Rows from block 3, named by matrix and row number. Rows with one number belong to one channel. Each number is 128 + 32 x the weight over the matrix's rms, rounded and kept within 0 to 255. All counts start at 0. Numbers have three digits each.
# convs0: first 3x3 conv (model.blocks.3.convs.0.weight, 64x64x3x3), inputs 16-31, a 3x3 kernel for each
# convs1: second 3x3 conv (model.blocks.3.convs.1.weight, 64x64x3x3, transposed), outputs 16-31, a 3x3 kernel for each
convs0.7:166147233086119193127073150128126105113152122115150130089099111119135134131154126091128114155118129140120113141149143149165112137122109109161119107149135105116144138148131120135140129125127119140109104144116156205180102123080123148103137181117121101138132094120118110085132092085190110112158142080099153120094116134116122111108119143117131172106077136120126160119147153108097171162137147133120127135136115150114127113134148149181166
convs1.7:106149108112137139123136127116126117122131092130131118154137116147164128194185161162141072137123113133090120108124110121134106161141129146153161134117147158123143119111136146134146156148100107118119099109092099124139168162154140152124107117104172180175129161182081121116149141122115203105096147122078104129100113186079107179152159117114118073119147111075110071099124125112116120169116113178121109156135120050173248076146182103123123
convs0.8:075171204059117223073104214171168142175183171173151165120128123105111146111101104146153137131088087103119122059137192047119210080132154157106098131063087122101104112088109124107125111113136070085074128151077118146057163177091166171061158163091119137111115108116107088096142137152151145175151113095132163123128186146102162160110110156126130168117114164111132147100103129097101132096140133111120111121132134130156169130153221110103174
convs1.8:111100132181131123128138113076069090060079090122076076095123082083120077073087048132163133141188157153132138138111117143123142145125159123136106158133149175139087132149130151182138114169147114133190102146181135188173115121189130132160135138154161143120155165129142153113097105127159150106107090110160159149147146127127130160107143121116146107102110126086084118140111108154121097128140137141169147172153138085096137085074078041089110
convs0.9:134137142101112157093117136160175110172157080147138075115129134129144147119113130132148150112129115134121114114101080154131122116106112116090091113072083121130133137146134123162146112126144095139088157158120126130108117120127130133120137137117088111099091120116090118103130120104106130124113135117111150183100158195079109156142165162115104088066055069149145125166180163155185167158131115123115090136096092155157173148160198142181193
convs1.9:134119144088122109134140143160152118126140075156091094099113140132093121152108157190166117145149093116099093160121098155108111144123122112134111167145164134125149100107127123101109078081108136131100118142129115146151163125102159075085146111102138135155143087134149112128095136122135138152139139145009083173032139196087146220183178189183144145080058054106095139096111144134165150161151115154162123162126105081114136091124150130161174
convs0.10:149152094136095131124092148136108157142105142150106142123101085114109095121140115172223133135173091134121074073088136104096139129138130154084095129154102095137102136102078138122078119114074094145120056139133114152116097135160119121128125119120182139109199159107147161121130106123138122138104130152142162102128134116183145107110140152114123160124126156168147159132155147134186156098108153125139145143107148094141142117126135133104150
convs1.10:155100110163136164146116098097124141112086135120080108143132080141164164139143148180144105136092122112065079133126139157139255227119203099113118130122135161123200131169153165216149150204145116136084128094091115160096140124124106117086103102112108131105151145080107152107086094121093088169125078147156107117141124155153149136150107155134103107126149138084097142079104124062079131099121146133130138122135174155152157162138143132135155
convs0.11:144134157137140178087132138124128122125142105145152151115134120110137161089116122107156119090130142131102093136160132153141141160100133114091127159129111156107088111103127116106103147141129115113157096037107139121119149117116113138108085093117112102118127157163120083076123106169127122153124088101101076085167130149133131112118127152133105127130141153139117122178142139141096115137129143157155131137124137139154166112115092166160147
convs1.11:151158123149223237115080051096107078110147139110103117099082104188181146123116090118109134133099080102063052126111133093171187054070175085107068159183102128122106118097119174160149106105135142090110068075098161100126129207158128140163156219157147170173117111055129142129073102084138191139076061109130155123107063174120119085085056083148120165136151152107117150108072087090075112137136148114104147147147158136128122160135117126142124
convs0.12:121088097196135106114129120148128151166137150126137138163156156175177179152155129097095144090108122089140152154124105101132124089119103153190195150145189145139122121113106109113104112121098195202183196189189157180138085098127127121132116143174127112139137161142135149151143130078100159133085106117140117091179146089120119065104113130120109106150145136177133119168119123141168167107147110127143124163133135088076095100073086106086100
convs1.12:136148148124178190098112121060081097091087129119115131122136185101125133128142081156189193124173154115147145124125101127163116148170122130134117107119116124152123102115099158128088115090060115118101107123149105134110117128164135134149157138168128117102133140099162152124118162113118116115175193180124160133156136125100099096076109102108127171115113126145168150158142114138101087104122120127105095109101100190155092192162076173141068
convs0.13:173213141100052110101099172133138158097146127114081106112106112097131139123092134068125153067083066147068107162186122144131147141088117183128108147126152116144151203178161157216137135106143144138114128134074122096132115140138124129150107109138151185118125150119123087145156211174085083088151191195157120086161158151095075107126119106142140126100086127140130107116079090093087115108097115132103136128095128157131124133131129141112154
convs1.13:154168140145166148115078064145163171138186178129153166111112110135133129143114156115135128120169166143132145134126146115128121101083078140099110158151130147131131103097110104146079130076112157140164148132172119098127117110120129124150167159150144142146153097116180180126120132143071189090159202161087110126139108093160161112130149141174180171164169169149152145134155128135178135148147132171184137141125155136152138131126118169127097
convs0.14:090172137144130082112122136176172141168135104180132154103120124124131111144131121149158118147169108113131091131129144149118114138115119142105107166142143169134131098120084111129084118115123115109125098114166087097184120127135143111110121127135118112122150116099157111105168080128160060112174099125147116056179102101172139051136133085121088087135111082160151108144151135164138135135098098123112092127115093138129160137128149163154165
convs1.14:080113164084097117126147107162152139136114132136105106094135207110157228149162210088078093113095118108099078143143129123142110164159124154133069134154117183196174140156156145151155150138154170143158128122159146175210095113155106131171090094126135091075147124080131140109117073122095136168103110138122104088138141085119156144207165131186142085150126083126113081093121113139111115113087125128087119117083108157170148150164167114156182
convs0.15:081160178095119095120115160113130112101141139089123135092142145158131121103069141157183192126135105124226145138134054094098069125134103149093087148061096163073073095105125111142171147148192166053086079077136115120137104114099106113103114100089189220149136096124092102145092051196092255225193196143167133038138104026153076110147127126108094079110114126205207164155140166137093059091101116101148166110101156140209143143198080156126051
convs1.15:155142148134137141122175171175203189190195184156183212184163115168132104138078133099039138130099145093085107115121108092099135119161162133098142097093099106093095098097142128090148144100096142121150147167171163175144131098105073115113095110080096147194095187146165121096114177108102255072122126173063041091030093102037094116118070166121107199140147158119180110165177171127189127119185151135162148133151164063110127110164131114109083
convs0.16:163153134154131163151122160126118097139144169136156172113110088085091076094108113139141163130137173131126159100168198110167191101133174083103148144104130076063061090114135106113129098102135113096098141120138147127118134131119126127146153173169117142164119153204114136181110142117100108106112112107109119111158173156134171171147098125165139145144134124072113106082134131067137132121137123121129121101115125127120146134127148122121144
convs1.16:098158149087130133083124154133153215161149178151163182072100152107142158131140171127125095185131111084095059090118181087101188083066141167193138114132076127188131134160086144141073126124078098094101094092132122090134082078097102153192105098133144107102119084090114128106098100101129106111133089092082069124097078094128129134109116077158138127150122114116101148160163175129150136134161162157125123138127116125141103112151089122151095
convs0.17:138138143091102092115070154100120116129124134104116145126119126153145106184140103215096096149119133028080140025108051092092067127124079130137179194101085071059097132132131127153151141149152083085076090136161127132154154146183095133141106110116165181112164127120142096138106158150119144127145119100131078107118106131125136137101122100133102068107100098123128106112134136156170178103130117097113092140122091115124117157139135145120144
convs1.17:140107115162173176162176154177132136123116144111127150140134095150145135188146182162141143144109121114115106110136137091110129095124134170115080159142094122159163133173162139152129161152113125144148169176180125141130075122127066102105122135102138146140092128104128151147145106099127148145134150118098133113118133109084092093125133113109114103082102166098123175063120121110103059162141147114116136140135134117107111129143155120145155
convs0.18:087113098114103120124110123145155117132122108106118098161139153151179176146152144080119130118132154077000043138146109135182145123128111146151150157136143151141118109130120122116123121130125106091079090141126123175169118161160144227216149224217183195180148164177134136114144123141120103107139117115124126125148144167134124144063088115052104126125145163156149131120115128103098133124117131131154127147116140149124133160153150133133145
convs1.18:099109134104120148169116180072110135099130164112142155115137127086114089068116125106148134106090120097089090094118161117136112140148134079099125095119139173147189174170164145150112134114097127130184112149178113164161063042120073072137127137173112126125099054094102103124172129152164145136137132141146140172130123126053077120145105127121122171182182206137116139133148129144125147085079107128130149125142117127125141131121128129100112
convs0.19:150088154057046106155154114112121165162172195131156130179139125158137111127108101109183077122117082179091095141147142203212153171155145127121148126094082214136110152191122128166149080116137096151099116125117087111104146137162162114073158093075168114172080093162138141129173091164119093121095106140065100109195136082184152116063108152115149119148166125155104054108084072070101096146092106081125116062151108105105151165152194134094144
convs1.19:157134133117139121163126162109110142129103122122123143133109122057149155133162157095113140123156146080102114153144146169148138178122166149133122129120126141088204103131106099118117123107127140140129148175161104133143104109141162158171109136151064071158088096164095100149156091150088108125163086172092094065157170117109141176131078101138165096128155113123089124102122131145098183087080096104104117110149127100102143075105130101102119
convs0.20:255157097216205176131196167111132131117113112153143119134134089131114088094119082128108127126131154101106106145219171111136157134116152119156134131118161116116126172176153164163161125160184067056101094063119152111173098073111169122137185149144117130084109150105116119110106077103130239150059110133149142058144117072170146117154117099125122119198174134121128101135101110091082094133108115135126130143147147191189127156148131108145155
convs1.20:118109101128077064172118033125109130151134159159192174100123105122073103064053089068124129111091063118075081133131127088126143102046088146093079124118110084053103108099108079074144058011170207200189118149158136115126133120106117107128139128110140121138115125109088094095115090132154074085097122118134148089142168134142117137104079038151132117123084066129145117144180108140190134125132190133089162160074108128136064150147056147129022
convs0.21:167183122177150139075117130113149131120097162124142137127103126107128138124139158087092078118152087164135095181193147144178124112168139152078104140150165129108148155169119152213098165172146119147123101126159155140155074092143145191146109109142140127114116179092119132124126136117147154058139079084162131079115161163122156145124111127089149099062075078133173142167234158148204142124160131118157108127145132135153171091046145105119136
convs1.21:128145150132152154127153126136114151143114185125101158102099142121161161143125152135150132136145138141145128109113113098126120118099123143163136177211148149168143146156130131158152124141160162105141130098091132117134124139130124149152129160130130117137082136114147129150117132136138117129124127116111112131131124108138119123149191153162255171122134143156120131137162108112164119114164151122108160096141171164121117153171135185128110
convs0.22:139090130143105137143126135180150133154123137127089135103067095103051085118077109198147185166166173162204153010117202044156239037154209134151055178150089200169121119127132132151158167160140119076141127096111122079076080135153101144144134109130139105117178099095202094123149131108156162123120141145114053110072094140123151163098114118095127132093105136134119102139135136132119142127138141106135150126135121076086117105115126099104104
convs1.22:131119117123102120133138160143133115173146123158153123130098157127104128134115146102131136135177140102164119100084177071096192098062157118130063158112041210125043108125100096117099113135099138112165119121157113116157085074094077079120170088102171186045149151064104118089114115149099120097146138123142146114136148130160191140109160184120153173168136186137174205125186192003087144111108077116125112078087074149174137136183157149178166
convs0.23:113092173052183131140144093103160131093168111137174126103098125116135126151151132128186159129163171110123161105129175091155112120142126165165079129191082103099143086131137090088100095127105118064121149130126136142123100111109113147088114169121118127155112161090114199152125133161133157128133098127093137129101132170102145131133153098073134130118099100106117143117122096084106139140121139105186096101168129115148128118207161120165147
convs1.23:146156093132190133133129122149122154155153128156191171141110111153123108141133099138092125117103162122111143136109116150185116135101108124144122144162136185143139144100118152055098150116073165104095135158083122092092166091128148060136193092154168108144163121162134085158175142142146126096163172125076116135099145148077107136116132181111142195130135141142132128149140130144167150156145129128118103166174103132085126145098155136098149
convs0.24:112182060142130084090108084121121133123126157152125154121094075069122116106151172114067097158124126144096092101093104146148168129108100104115111064111128082111086137134127121119097108083095170163140152188152125157130149146156118133150111120112141166125157152140153145136149102106133130112122143121121154155122146100104109122102120143105105093119135092096087096088077124155106183167166152172141144165146165159127103162142119181142133
convs1.24:158147158162186135164109084162176153145165149106132089134125114132116145169167167110162144110116100164151111103156130094142126114102086159111145106164152113120126110150145125188143143155156074097092057143167085112159101123129098121132108197201143092127096066107132104137108110147073111122062082093116123142145143161126140136093121092139168130122148116139150145138127095128118119130168168131174138150178129072090116057096131103131134
convs0.25:124132140112127131092108100114117123116123120135127118119122121122092101130092112101142130133159157142199168091106102108137115079093053063046061124142116137163133142107125121120135083074100158192165131149133128155130081133160091118142134144149108106146115097140099106139078074094105089101171155174122107106121127131148138151095095090113101098114099105093122126120139099112138121113085097136097099118108123131114124146147168145136166
convs1.25:158147167157152159144141141120105116127126158167139145061072083121099119137100146172135118119112093131128124127122137109131146101116129166163148148094110142123135144176154124159106108117102074096081098113152146153141122122094152161139134120164093097131104143147113140185098063144124151160100099131071073114160125149176166167171160107169171118109130114113125185100107164056100164122121115115138112118125122139116105136122119138137137
convs0.26:197160136121150127151183130140090132049123139104087159126112085146126154113132096079124116107080159163097126164158142122118134135091119171156135156111148129106191136110136100088142130132154149129125119108140098130110142106075097126149114111135097117097107103125135122140169157203096165195141182153131148108099100105162114115122110103181141107131094116114099123130147160106081118132102075169255152126135119076071136097057096083100136
convs1.26:135096135122103115113109106141148133140122124155137154150147169140151134128116129121116168106122141133106130132119116130106122129137094159151146134141123150155122117128139117081147120125138110130111123092132119116121150135137115126134134131111152115126150133147115152143161122128198133161130179163151125133147133129124125150145129134120116148123141120170137098164150136079159143140113136110145145139149156163127112133137124136115160
convs0.27:030095150066108148049169128170175154182142148143125129185083124152147099145093105162073103143097107192155132131155126185158145200166121026085122071057129139091117144101130090133151093143161145043130105122101101131091124114079120111108112122151075141121101146108108124134109110107137170079138144091131065100117138169155166195095127181132138146132117145113172153122134123102111109098170150103174137103105079106104144099122192086102154
convs1.27:114096084135081135188174126133099159128114185157128180130123165126150181090140162138132117128125117113135145235179133227137166079102164069060060087126145092206135123164136120153114107136121143140114146120129105096109116116136104146125112118070107116105100123133081097168085100088160207166097119112066104107120115105095089111163098096141149117176136106111117165163134147124125073137160170139189181152146175090101130098073102094112109
convs0.28:109141136137146145140096129183185144152156111135112091140112147128116136141126136159099098153146135101138102141123109160113094166126108150198123150146130108086094126100106142151134150151121122062094106096114112170143121114077153138073155154074110141115135123106129097116121140127117144145107120123082087113091116124059080110164188164147160135123147120090096105160108103167093094127111142102103109106099118128151142104150152111121129
convs1.28:118111157137134148142125123147134167099083065070003023138120165113088167114064108092018100140093131209153114177151124133142092105121084153171169104108129153127129056069054093134120104161142143160138104141119129155113238087122191099086140102064139164167119078114189096137089118082079163087108121113190208165115121135097069096150129107154119114108078041164126057202138020217148116124149205086132168096092096119128136123127157103119165
convs0.29:072139180090158142087157152119127170118137158115132163095094133089084115142129138171093070123083070063058069109132161093134138056102086125146098112122151109090098113117117102094101094092079140115122170106158206125123125157141102169127112176179114127128103138132136148148098136133119097126095144160175141109179140116213198150122151134131138150113147153082094092069110122081109133088149150100109148110145112134115136151116123147138116
convs1.29:077146133062154196088123138167135113114140138093128160146161215096141168093107154156129122127082067160100047103137152104150138082116101098081098121103092159147135092114151091124132087110140089075085089127087082143135116134146094110169099117181150114084132089067199115076090155086079148122120132178138141129143122109165164124127116155155096114199153106127139145095102127117131136110080112076095101064100127096119129122120117125118093
convs0.30:159150115177140086183178106183139116171146114144082066137131087133146098161138102097105103102141158115155148140174160088153139134162173061164141073164152062102119144078068093110086101090089166132117213125164123116173087095122130141144137154123135086076144094042108091051060138135078152127116191182146096133181119110105067117213175087206168106148088097112079099118147180152177209174151104141138131136106098192184154203152102173130081
convs1.30:103112101128161154124129114120139127069085108106109118115106082120115065082076039151120136116133159150148149111087096149121099136139151133133134172183129113121116114105135126129170126139173122112110118075061088102116146167140111092087134129089150187168126155124139144120121107088118143124148112119120129187182131192176154159203150137139084090146111094092079116131176160141135150082099154092087158102123138146085063152092068144113097
convs0.31:102091107111080075109102086115134139123114144122137138107137094125127121144161134118129135128145151101138121141161152141113118131126102187128144152136156130173149083088094088100103075107118095117068128154122159155139124084095147111127140111141148166162130119141095124136101106103136130125142139148194121065152151097172137100134096114123115123185178173144149198130122143090095122116108092141136125124120129125145132142135139118106142
convs1.31:141103121115149136126096085169199141157177126167117108152143187102112147135107165117105139069126120135173164160126140082146116105095148161102115151104135141101059121151102153147131160156128131156118138142129137147126051075093127158115125172111084112115102188120133080107121102059127130078130122107164135110190076145204077076129085092097102099204194190137162136117136126054085118145158113153134107163138116141082143151106148134134147
convs0.32:080136109074162106129211131169156154146147118166157108117133099081101093130120114142164182051084172091074130131076111151168101080032049152122093087143101047045088080107097082137138101104115131110148122113112135112133155136125120121130145141126133102124083147170100132147137116168081049061127108128149107095166138086128141105099097113138132105127126087197155151134183146067071175095117090105085099086119102162156137159199160138189145
convs1.32:058163161122235207174172151119121101120102088170139154214216157242197248181208189140055035161076089122062109122157097173226131169111149104048077143125126148123092109120136080157186098119146149062146165125195225147211124173163140096149086119134113122091154102073154129110097108053124160077060069119171118061120057084077072104106136143099078189115056136102092064152134095039071140068106122057078130111137170188164089228168057166117047
convs0.33:119121119129143141143128168127141129098116113103125117175169124127132098090060080085081095115103119117106136158147139151152144145137145136111103104104059105113065116099107125140148119142128099148148104125116115124166122134097124128101146133144165161167167160129130114086116097111113110098133129108181198127186160115123143120115132134138137117133134153147131165112113139102107108148147142149138124106100106121131128122126134137125164
convs1.33:078146131147084113123126181126140113155078108107081129142151116176150135172132133079176113136156125142176148089153106130117092144136138175119131195173158127136158077096112066090113076113112135150136148165138146161117092095090113131131119100110138114079098085092118092092123116134140150121125139139160072121182112046145075068096036155157138177145115131118149137146130147092111120132146135114127136122109116103098126122104094112092092
convs0.34:148107049179174054139134036141127113127137132139133120109115127115160158154154173131139131132142173089114215140145127122128223125135218154148172127088187139111168129122114172146101151145099129106087144111047120091074125148137075116118028067103081098141096128095091110081118115153074091148102105104101083077119104138115125167123115086126137081089094096168143142123128167070097140173119114140136121172123080197152098164154096154144098
convs1.34:126120110135141126109173187100114104104133139138158135145144086147108118177154131128168123132157116093107120085067171113120198147141166170061089126064091186047092126146124146147136137113119107157120107148102093101115126043082135092153126105136097130110107121105118138105102098150156125130155106096165164116134154145136147160127138115130103092135116087135142112126130129136105126102101086101092136135112142139168124138169125148164130
convs0.35:120186140142163172167181136143129142149149143166172194114106094106157117119132104142129080121141153156136134147136153164119114163162127142073125128073072122143113133101087096117108094095112080032056098052086111110146028056087052110126091112131142145104108123135125128150108099174104100127131142136137139115090114139080076112125123129098123123116114142114121144102106100101083063110122103143147132151136139089109126114126144106133158
convs1.35:105111094116124149110114125131120100134135104120120113119136130092135148097090114114095107124107154116136151173144137133099129136102105132111106164175148125167143170191182166176165160144130097105091097106091105082103122117072086089110122134135139134156144130162162177150118147128117116124120138154138154183118119198144109129105122151126106105154140146139112085177120098155130182151159115175163137179184151067107143047093144029089159
convs0.36:165141164189093080183162107110112142123106135106109128147139098159129112136125125112155144060071102053078137131090095101130135121120135164153146095149147011118181157138107183152126199172144135094065160136114255190144128104112151104147123127129135155144121139151101113131088105167088134151158091080104122105135080085158150112134114098134123098151141117114129193119164171084121139119125151122129149125131131154159131150145131163138139
convs1.36:176111159164122054118164152137172159127155160116143147086128227105065137091123119148147098145113178018051079156086152157090110176155168142148246100083180139112125099101067131101099147130144046115000052132141045126164192148114159152128190118088129132116095166129120179148155160198186078138097180160194131095137183125102144130091159101085171160091126116160131053176135104120190142116109092107098103087119136085130130112131121113119114
convs0.37:123138158094105120111125125137120120116116145122132154133147154143125131138128151090113111098150165098119229126094080140115059149098103179137080163146085141158124089132146124135154131130106094124129099127238139111156084141132121151187109137173120127144148150118141127128128144138163120116138138123111117142076089155120141159125132140142117114141119085128119099131095119128124157108100113123101100114110098126126111123135104142144119
convs1.37:058091128197158115036096165090113201114188152127135113140131137163128064128145112093150142171142090147072051098135145205103203171169154069075155209080061147097084159119100134103122080115126055149031008176167121184129063148177053167166109151166090093104145145116116128088083120111109159124116115092144125146101151154132148142143104129128094108142116170133143184165112141136103111123137147116155156127166149156144147152127135141113142
convs0.38:133153111155109144139118153156093119119104117166160130136154161137085062116097083130211121049183133194206091139102098092148142085105113104148130104082096104095089135123134115087085176122150086107104124120219106054141124154161117141111097083206126151110118129156130146155088212133136255064148215100075161070172198129104141038110119124060099120140130090151121116193136135154139097103126127193154132085098112131116088143178149119119112
convs1.38:212138107144103153091103123129103103130141103122157132137146085133117089181176149070050123138020117183139139135151149089127132119140122191172166060054120095135131145118139205122110160127111089029072021132201134126074167158154070095164068151121108116136181177148202124115081044021148255121246189134097105100072122132066128123145133152155099141143112154094195114135200157241124124138151127202153061164152116099082123093125137110127122
convs0.39:148121117126149154094139147158187102205223064145134140122143190138132144125124134118139135145138166115140137132077108111138121155117087155118130118133135139137151138122096173090089160101139124141163131102141141120129123161162113152149146153135109138115154054147152153157123092084127138108141148139111140091144088148111124128129156160165126127151156127141081106113099102148122117094140139130109219117136102077143087108193066099131127
convs1.39:110114130106153125119136133112112155086255173116169139126105146107130123137064119110096162123114129146140141131141132126112120125123155115108129131110093148124104145137107095101139115141171140141106136136125147163137129130121136141160140119170125136100108198104135141159106122099125150147156129114111159130122114146104119139117112166108099159137143178118134149142111149125153143100124166130088180105151168111073092094255135129098103
convs0.40:128158121147121175119164137132114089230182175122131111145106108123163139134081108173106097195163153122147170137096115129153191089105108129143172188129040125145111124113128116120137109121136161108056069163206159128077134096104255208101074085095147130117128132125118137082111157160158114061133116144101089128126133194174093068108113107158132104108092097116113144112100115141145176161138131129169164131124131120153133127104170124106087
convs1.40:120119129108105110146152154100118090112073081154123104173150173142114088138100112086074134119114066124089107118127131063145207094122128186142132193171097152157140146119177164190203130133157154132089104177255124143150148152164124074014157165143133110100120114106142102109152126119119143153143111121150127147109108104143138132102116127140154122123165174121127110071156171120135132125127107157136138133126116152133151164132139141141145
convs0.41:141102077139116107142128114105099090121132131147153152146163144097113086156158140017073132034091165131167197116127166154154165140147147089120125084097117110110134119113105113119094081103076101132106137160088143160117107114115149170182135137160227169125159126111140109100138118122144146119114120122091118146164153126161185155133114120122135130113107085175151140148121154133137173091084080099118094094113120151140115153148123128141148
convs1.41:167170167121136125200213231103113122086121145099143182102124161136160154126132121068106121094134152089131120089118158116133152121113082149115172177127220127114195091104116119119128172169156203184145180174141140139101119098101169139186116076127133136132121096091171115132116108099068115106093108107044097038102119073090121136121166149111164139120130110148128150102100135132095118141146176116142200157210218126141141130119124150107119
convs0.42:115063107113132139153225105105109168074071135126108129037095112121148140154141090102078118118094106138152119091131127135160154103153134137134088147179121107184133095079083140082070084084082106103121108121134113085112083133168093111152193159174143154148175232149203230143100128116133204119115119131081117124141134149162149147117116129115146103182142126154109114104125187115198224158149129166206134172165131151108126139123129112124107
convs1.42:146026080101118122099140101090141145132172186123214202132089102137193154140183172154121105108096115132129108104100104120091115145141104139117141148121127132118133135110134128105137134125087144123136125143152164128147126139127121192153108140161071080071135136106142123095149212129141153166120150118146088132172148091115118130131161107143179112112158124107096123106134109091129123107119138143134159106172185147116092157082050140102091
convs0.43:183187153121101132147142133140163148148156153136149152099074074091105070076073055160117132127123122137127098165146140125137137125157133167148082191167106147157065081103129096100129159136174143095100123130110123134098130079093148152167069122158106112148134131158128120136157147166160142149137140144159149144117150139088158144123095111139123167153130122104120104096135106118105090119100096149144120116116145121128140144138127136136111
convs1.43:110137093098133129129099115181140152155153152096109099142186149144132134159174160187140096139102112122117116124107114129125125136102132073090090111093077161134088082113115124123139155173207138119136153131137116113155040114131101138119122128102125168138125114115119120089127126089104133156131098123094115141130128098096114100045043090047119133101172137152124142173134133192161122182172177172180163172169164174131085154138073141109025
convs0.44:108104105142101090203181111150136148179190136139055190136103116155129105170140153115139119121091100179166132130148159109167159123158119112122129127186146090196142133152129122138109106005189156144143153099107147070132115100118147101128132121108131136134131141143193116163105096127124113125158145122132128127141153145163104148131133128146111101126145121123127115143132107126155112125141127085141163119125064091115099103121105078091146
convs1.44:120169107145094108116140126172099168123154172115134133138110110097111128128159106121089110132145110164115147112148106109116123107113141144139152133083126131118161199083139124134128120116129140145125164136133124126122088132131137119120130127136088119154133117097103104113113139136117141112111152117131125129124116136152123154174142125156163170139176152145130141133111120124105142155185156178168178162153153116165121149133129135148138
convs0.45:061078132082120133152139127140114101100126115113119091125140129119106106127093128126082086142099112135142103096145255080148234138119196095126082117102089142146101134122130135142165157144152108076105098103147096115166057075119096085118095095129176166135160142131142130123162158138157182153120127112108118123114133094078102064097100130146122146135159200166166138161130119136088051117118115121102095125141132122125130132136132141142114
convs1.45:172158131159107110155117164143144157137144179146170218078094123071116154074104163142122144144140119150163161028055112043111184074125206144142145136099074183123157182164097159156108135130075149090133108065163091093155141139105150136121184142116151133090153110074157114134110114150136108126146107145129126148132119133117128157123104075108092031118084084126178126151187130063138152124118123117118156135150185132141127158148133154169150
convs0.46:133115139124112117141102140144158150163173147104120125078143136091157143076129086129189152118145113104123096194178194146135178181178178125087113133112113139131125100108115129135112137177142080116066104121072071085038071085148088130171115157179131139104118160121119156120143142126138146146152124143152107093187145100146110121128110138133133144146148151118087107136124092137126101136119137132120134146132109116168145135162161154147129
convs1.46:111131128106142177124155150152197178127160154133133165214119145166141147155137122167161152153113134161108110139137121152115123148118108128118108152130133167154165105092092105091124133117136074124094096179103122197162077049147079096162098124174105063100130071135111091102148109130125088120140136128080098135122146141082137141120124085100101075090125119186118072165141111186166178138113121142143118149147142168092106191132101148119074
convs0.47:073093093114108131142177144126157128111122126136144127115117126109107130120125130098046159117053115167172154099138175077101163144145156113134093135095123174149148138141135139139102123131112157170121173188108126155112106141156079126147070098137135139103157111085118104096117124107148144129131152116064060116084110160139174165149154132128140109090104077100133118128138123143115101146162142131142119129115113119115128129117140122133128
convs1.47:094099125136195127154099132136111159154131205155146152120150095161140192195124167184026043202177161150118133155111141115165151119134158089119123165184123136098111140124101148143106125137113081029048130050061110112109119135141121178134139129117112128108152175099118141132103111053080129043075066093095118135117109165145184180142117142148128141132148079127128092093146114093103157132128157141136156169163137128152123158135124118120117
convs0.48:149087140078097148095084147098139164141177155163156170105120114099095128114134110161177195085099135102061077134130145114101096153145163138093038147124063149174157124139129149130125138090125114088071074081129086111147192194165152189133101088104069094136114159140134158125078019098106124096091133117133189155084112133096123188081099108123099093120125102096087094100107118129121160110113128144138141136158160155118115146122138148129151
convs1.48:119119167095189220148172102107101156086169116129133129105100159131170207195203237216173139088053180134121120105126116134190120107190154107016108119129132208138149160144108152108065187129060180130156140088093177099154134154143069069121105090114117099078063048079111122191097093142071166126149172131098165154172192147165096006145149152114075093131148158067117112155185141149139162138161159148157119156154160148143119148125143138119122
convs0.49:092107085119113109103109111077096116082152129125154138146126115117112096125128108098165150120151168110120149155120115154134118140128121094130149089106118141113162131130147136147150144151153144116125111111132096107092094109104088127101125155128109098113112105110080106096136118123101143101112143140130167164140144172126144158119112113114128138093078111189141120184161144149126137157118134174146137178168150094103093114147127141140102
convs1.49:110114125119129122149107184154178133213233182202204170103160125112134138069130074121143119107107141132104123139121121145122106144131122166111183156120146173121155126109136146111106106126122134122149117146155085096148109085121113104128139139125108146144142115183093121144119110086142162127139130104113126152053139142070096149112136147110106117118063077143113108160128105162140118137131095179170096175161113151149166138146187132172179
convs0.50:111077116171089121125143141134123124095063074113056060063042122000059087000090074107101149095056145086104096104090102106161113081096116140138141143159096125164118133137136082080101050026087085130102132132112172147111234140119184089110149091084140173116154183158113151134165188183226255190195153170132112130135119106120095089162173156156120138144143115114113117099066105114057087150120093128130138116150108141131149152162143133158149
convs1.50:119204200127167136103131142156186091155193113099102089064084128105137154092118139100100114191139122217171172132128143148189117149131142114172151144164152121160137136197196156139197109080115143143131131121142191124163132167158143162164123154091137163132125130117145125107135129086098172141105112126125153117095130131063085156199138131184148150155144137129114095117110105088104121055025108073033122081097122179146094193179133109135145
convs0.51:117109118098078112159161142125127112103102128088116123087087085070080077084105091093079108089081121055058108135103088146115105200167168111111097112134145100121175137118100141143123155159130193172168161136141094101098079106112114121131138140134135152145131153158147171198110117111125125139134126129152146181076099122074070082137156110175155135177178180098106103115117103103094085090130124128133136132125135113138139127142159110130131
convs1.51:100150211105136192084108134132165186124171204107159202076091110113108155155142140182197145185180177165167181093102094113133119163134121104137140129098100183191196109101096131127100162137099114162156083139116068087075170143197123109127103088099082095107104127132123149160150151137124129135098109123185195198171139166153109137110108100136113084123142146158091099189117107255172154133148145142164185115150164099104115133135142128136138
convs0.52:097124111150169104027102102134137161149137116159123133136147149184166111180178113126161145156074080138114157210147096215136109127133100129117123139131170126097140100116136148121110141137113091039140015060074024064139145137153124106084087107123133106142085047077128076101179175102145255161112126080122133096094124122099132109122104135176152129203194164077102156091096124114096158155168172182148167153136161163139136132181115124126143
convs1.52:128145123126187177142160171130097122155085095147133116116133108111144097124136087122121090146137131117112118140140148144156169144122145127074115065071090125089099152137092209162121175173151094101075085115099137125085152101155141151159141170142140118098130182167081148109059118185255255148072196117104112117073127101125119127078086101074096109097103104135139101160092132113160110165141088212147113139167118094081143122092100102108145
convs0.53:145140113134070114099069108108126147103147153113179165097149117148144127167141170098152099126143130139127113155113094203148101202129080079084119098114137144158154115151134117132132129122107071116082125172153117153169045068084088095122138127121176163153155115141110083097138159121113144152077092121081118097095133139112175173089136139078154139086128128134108136147116136137146143151140126166144116148144134141157130159165137137145132
convs1.53:123116117130153136110130107121163115138157111173154124158149132119147091157138109110154191072106178089084157194163133184130098189119087183103146158093132150121173083115146119150173106127177149153133105122159095116121135083085137145110135170136138140132168143125102096112119089109131096104108148120083076143137121168144134129107175172124153149099100127114119125146130108165154131107150179132159170155170158122140176117149162120135150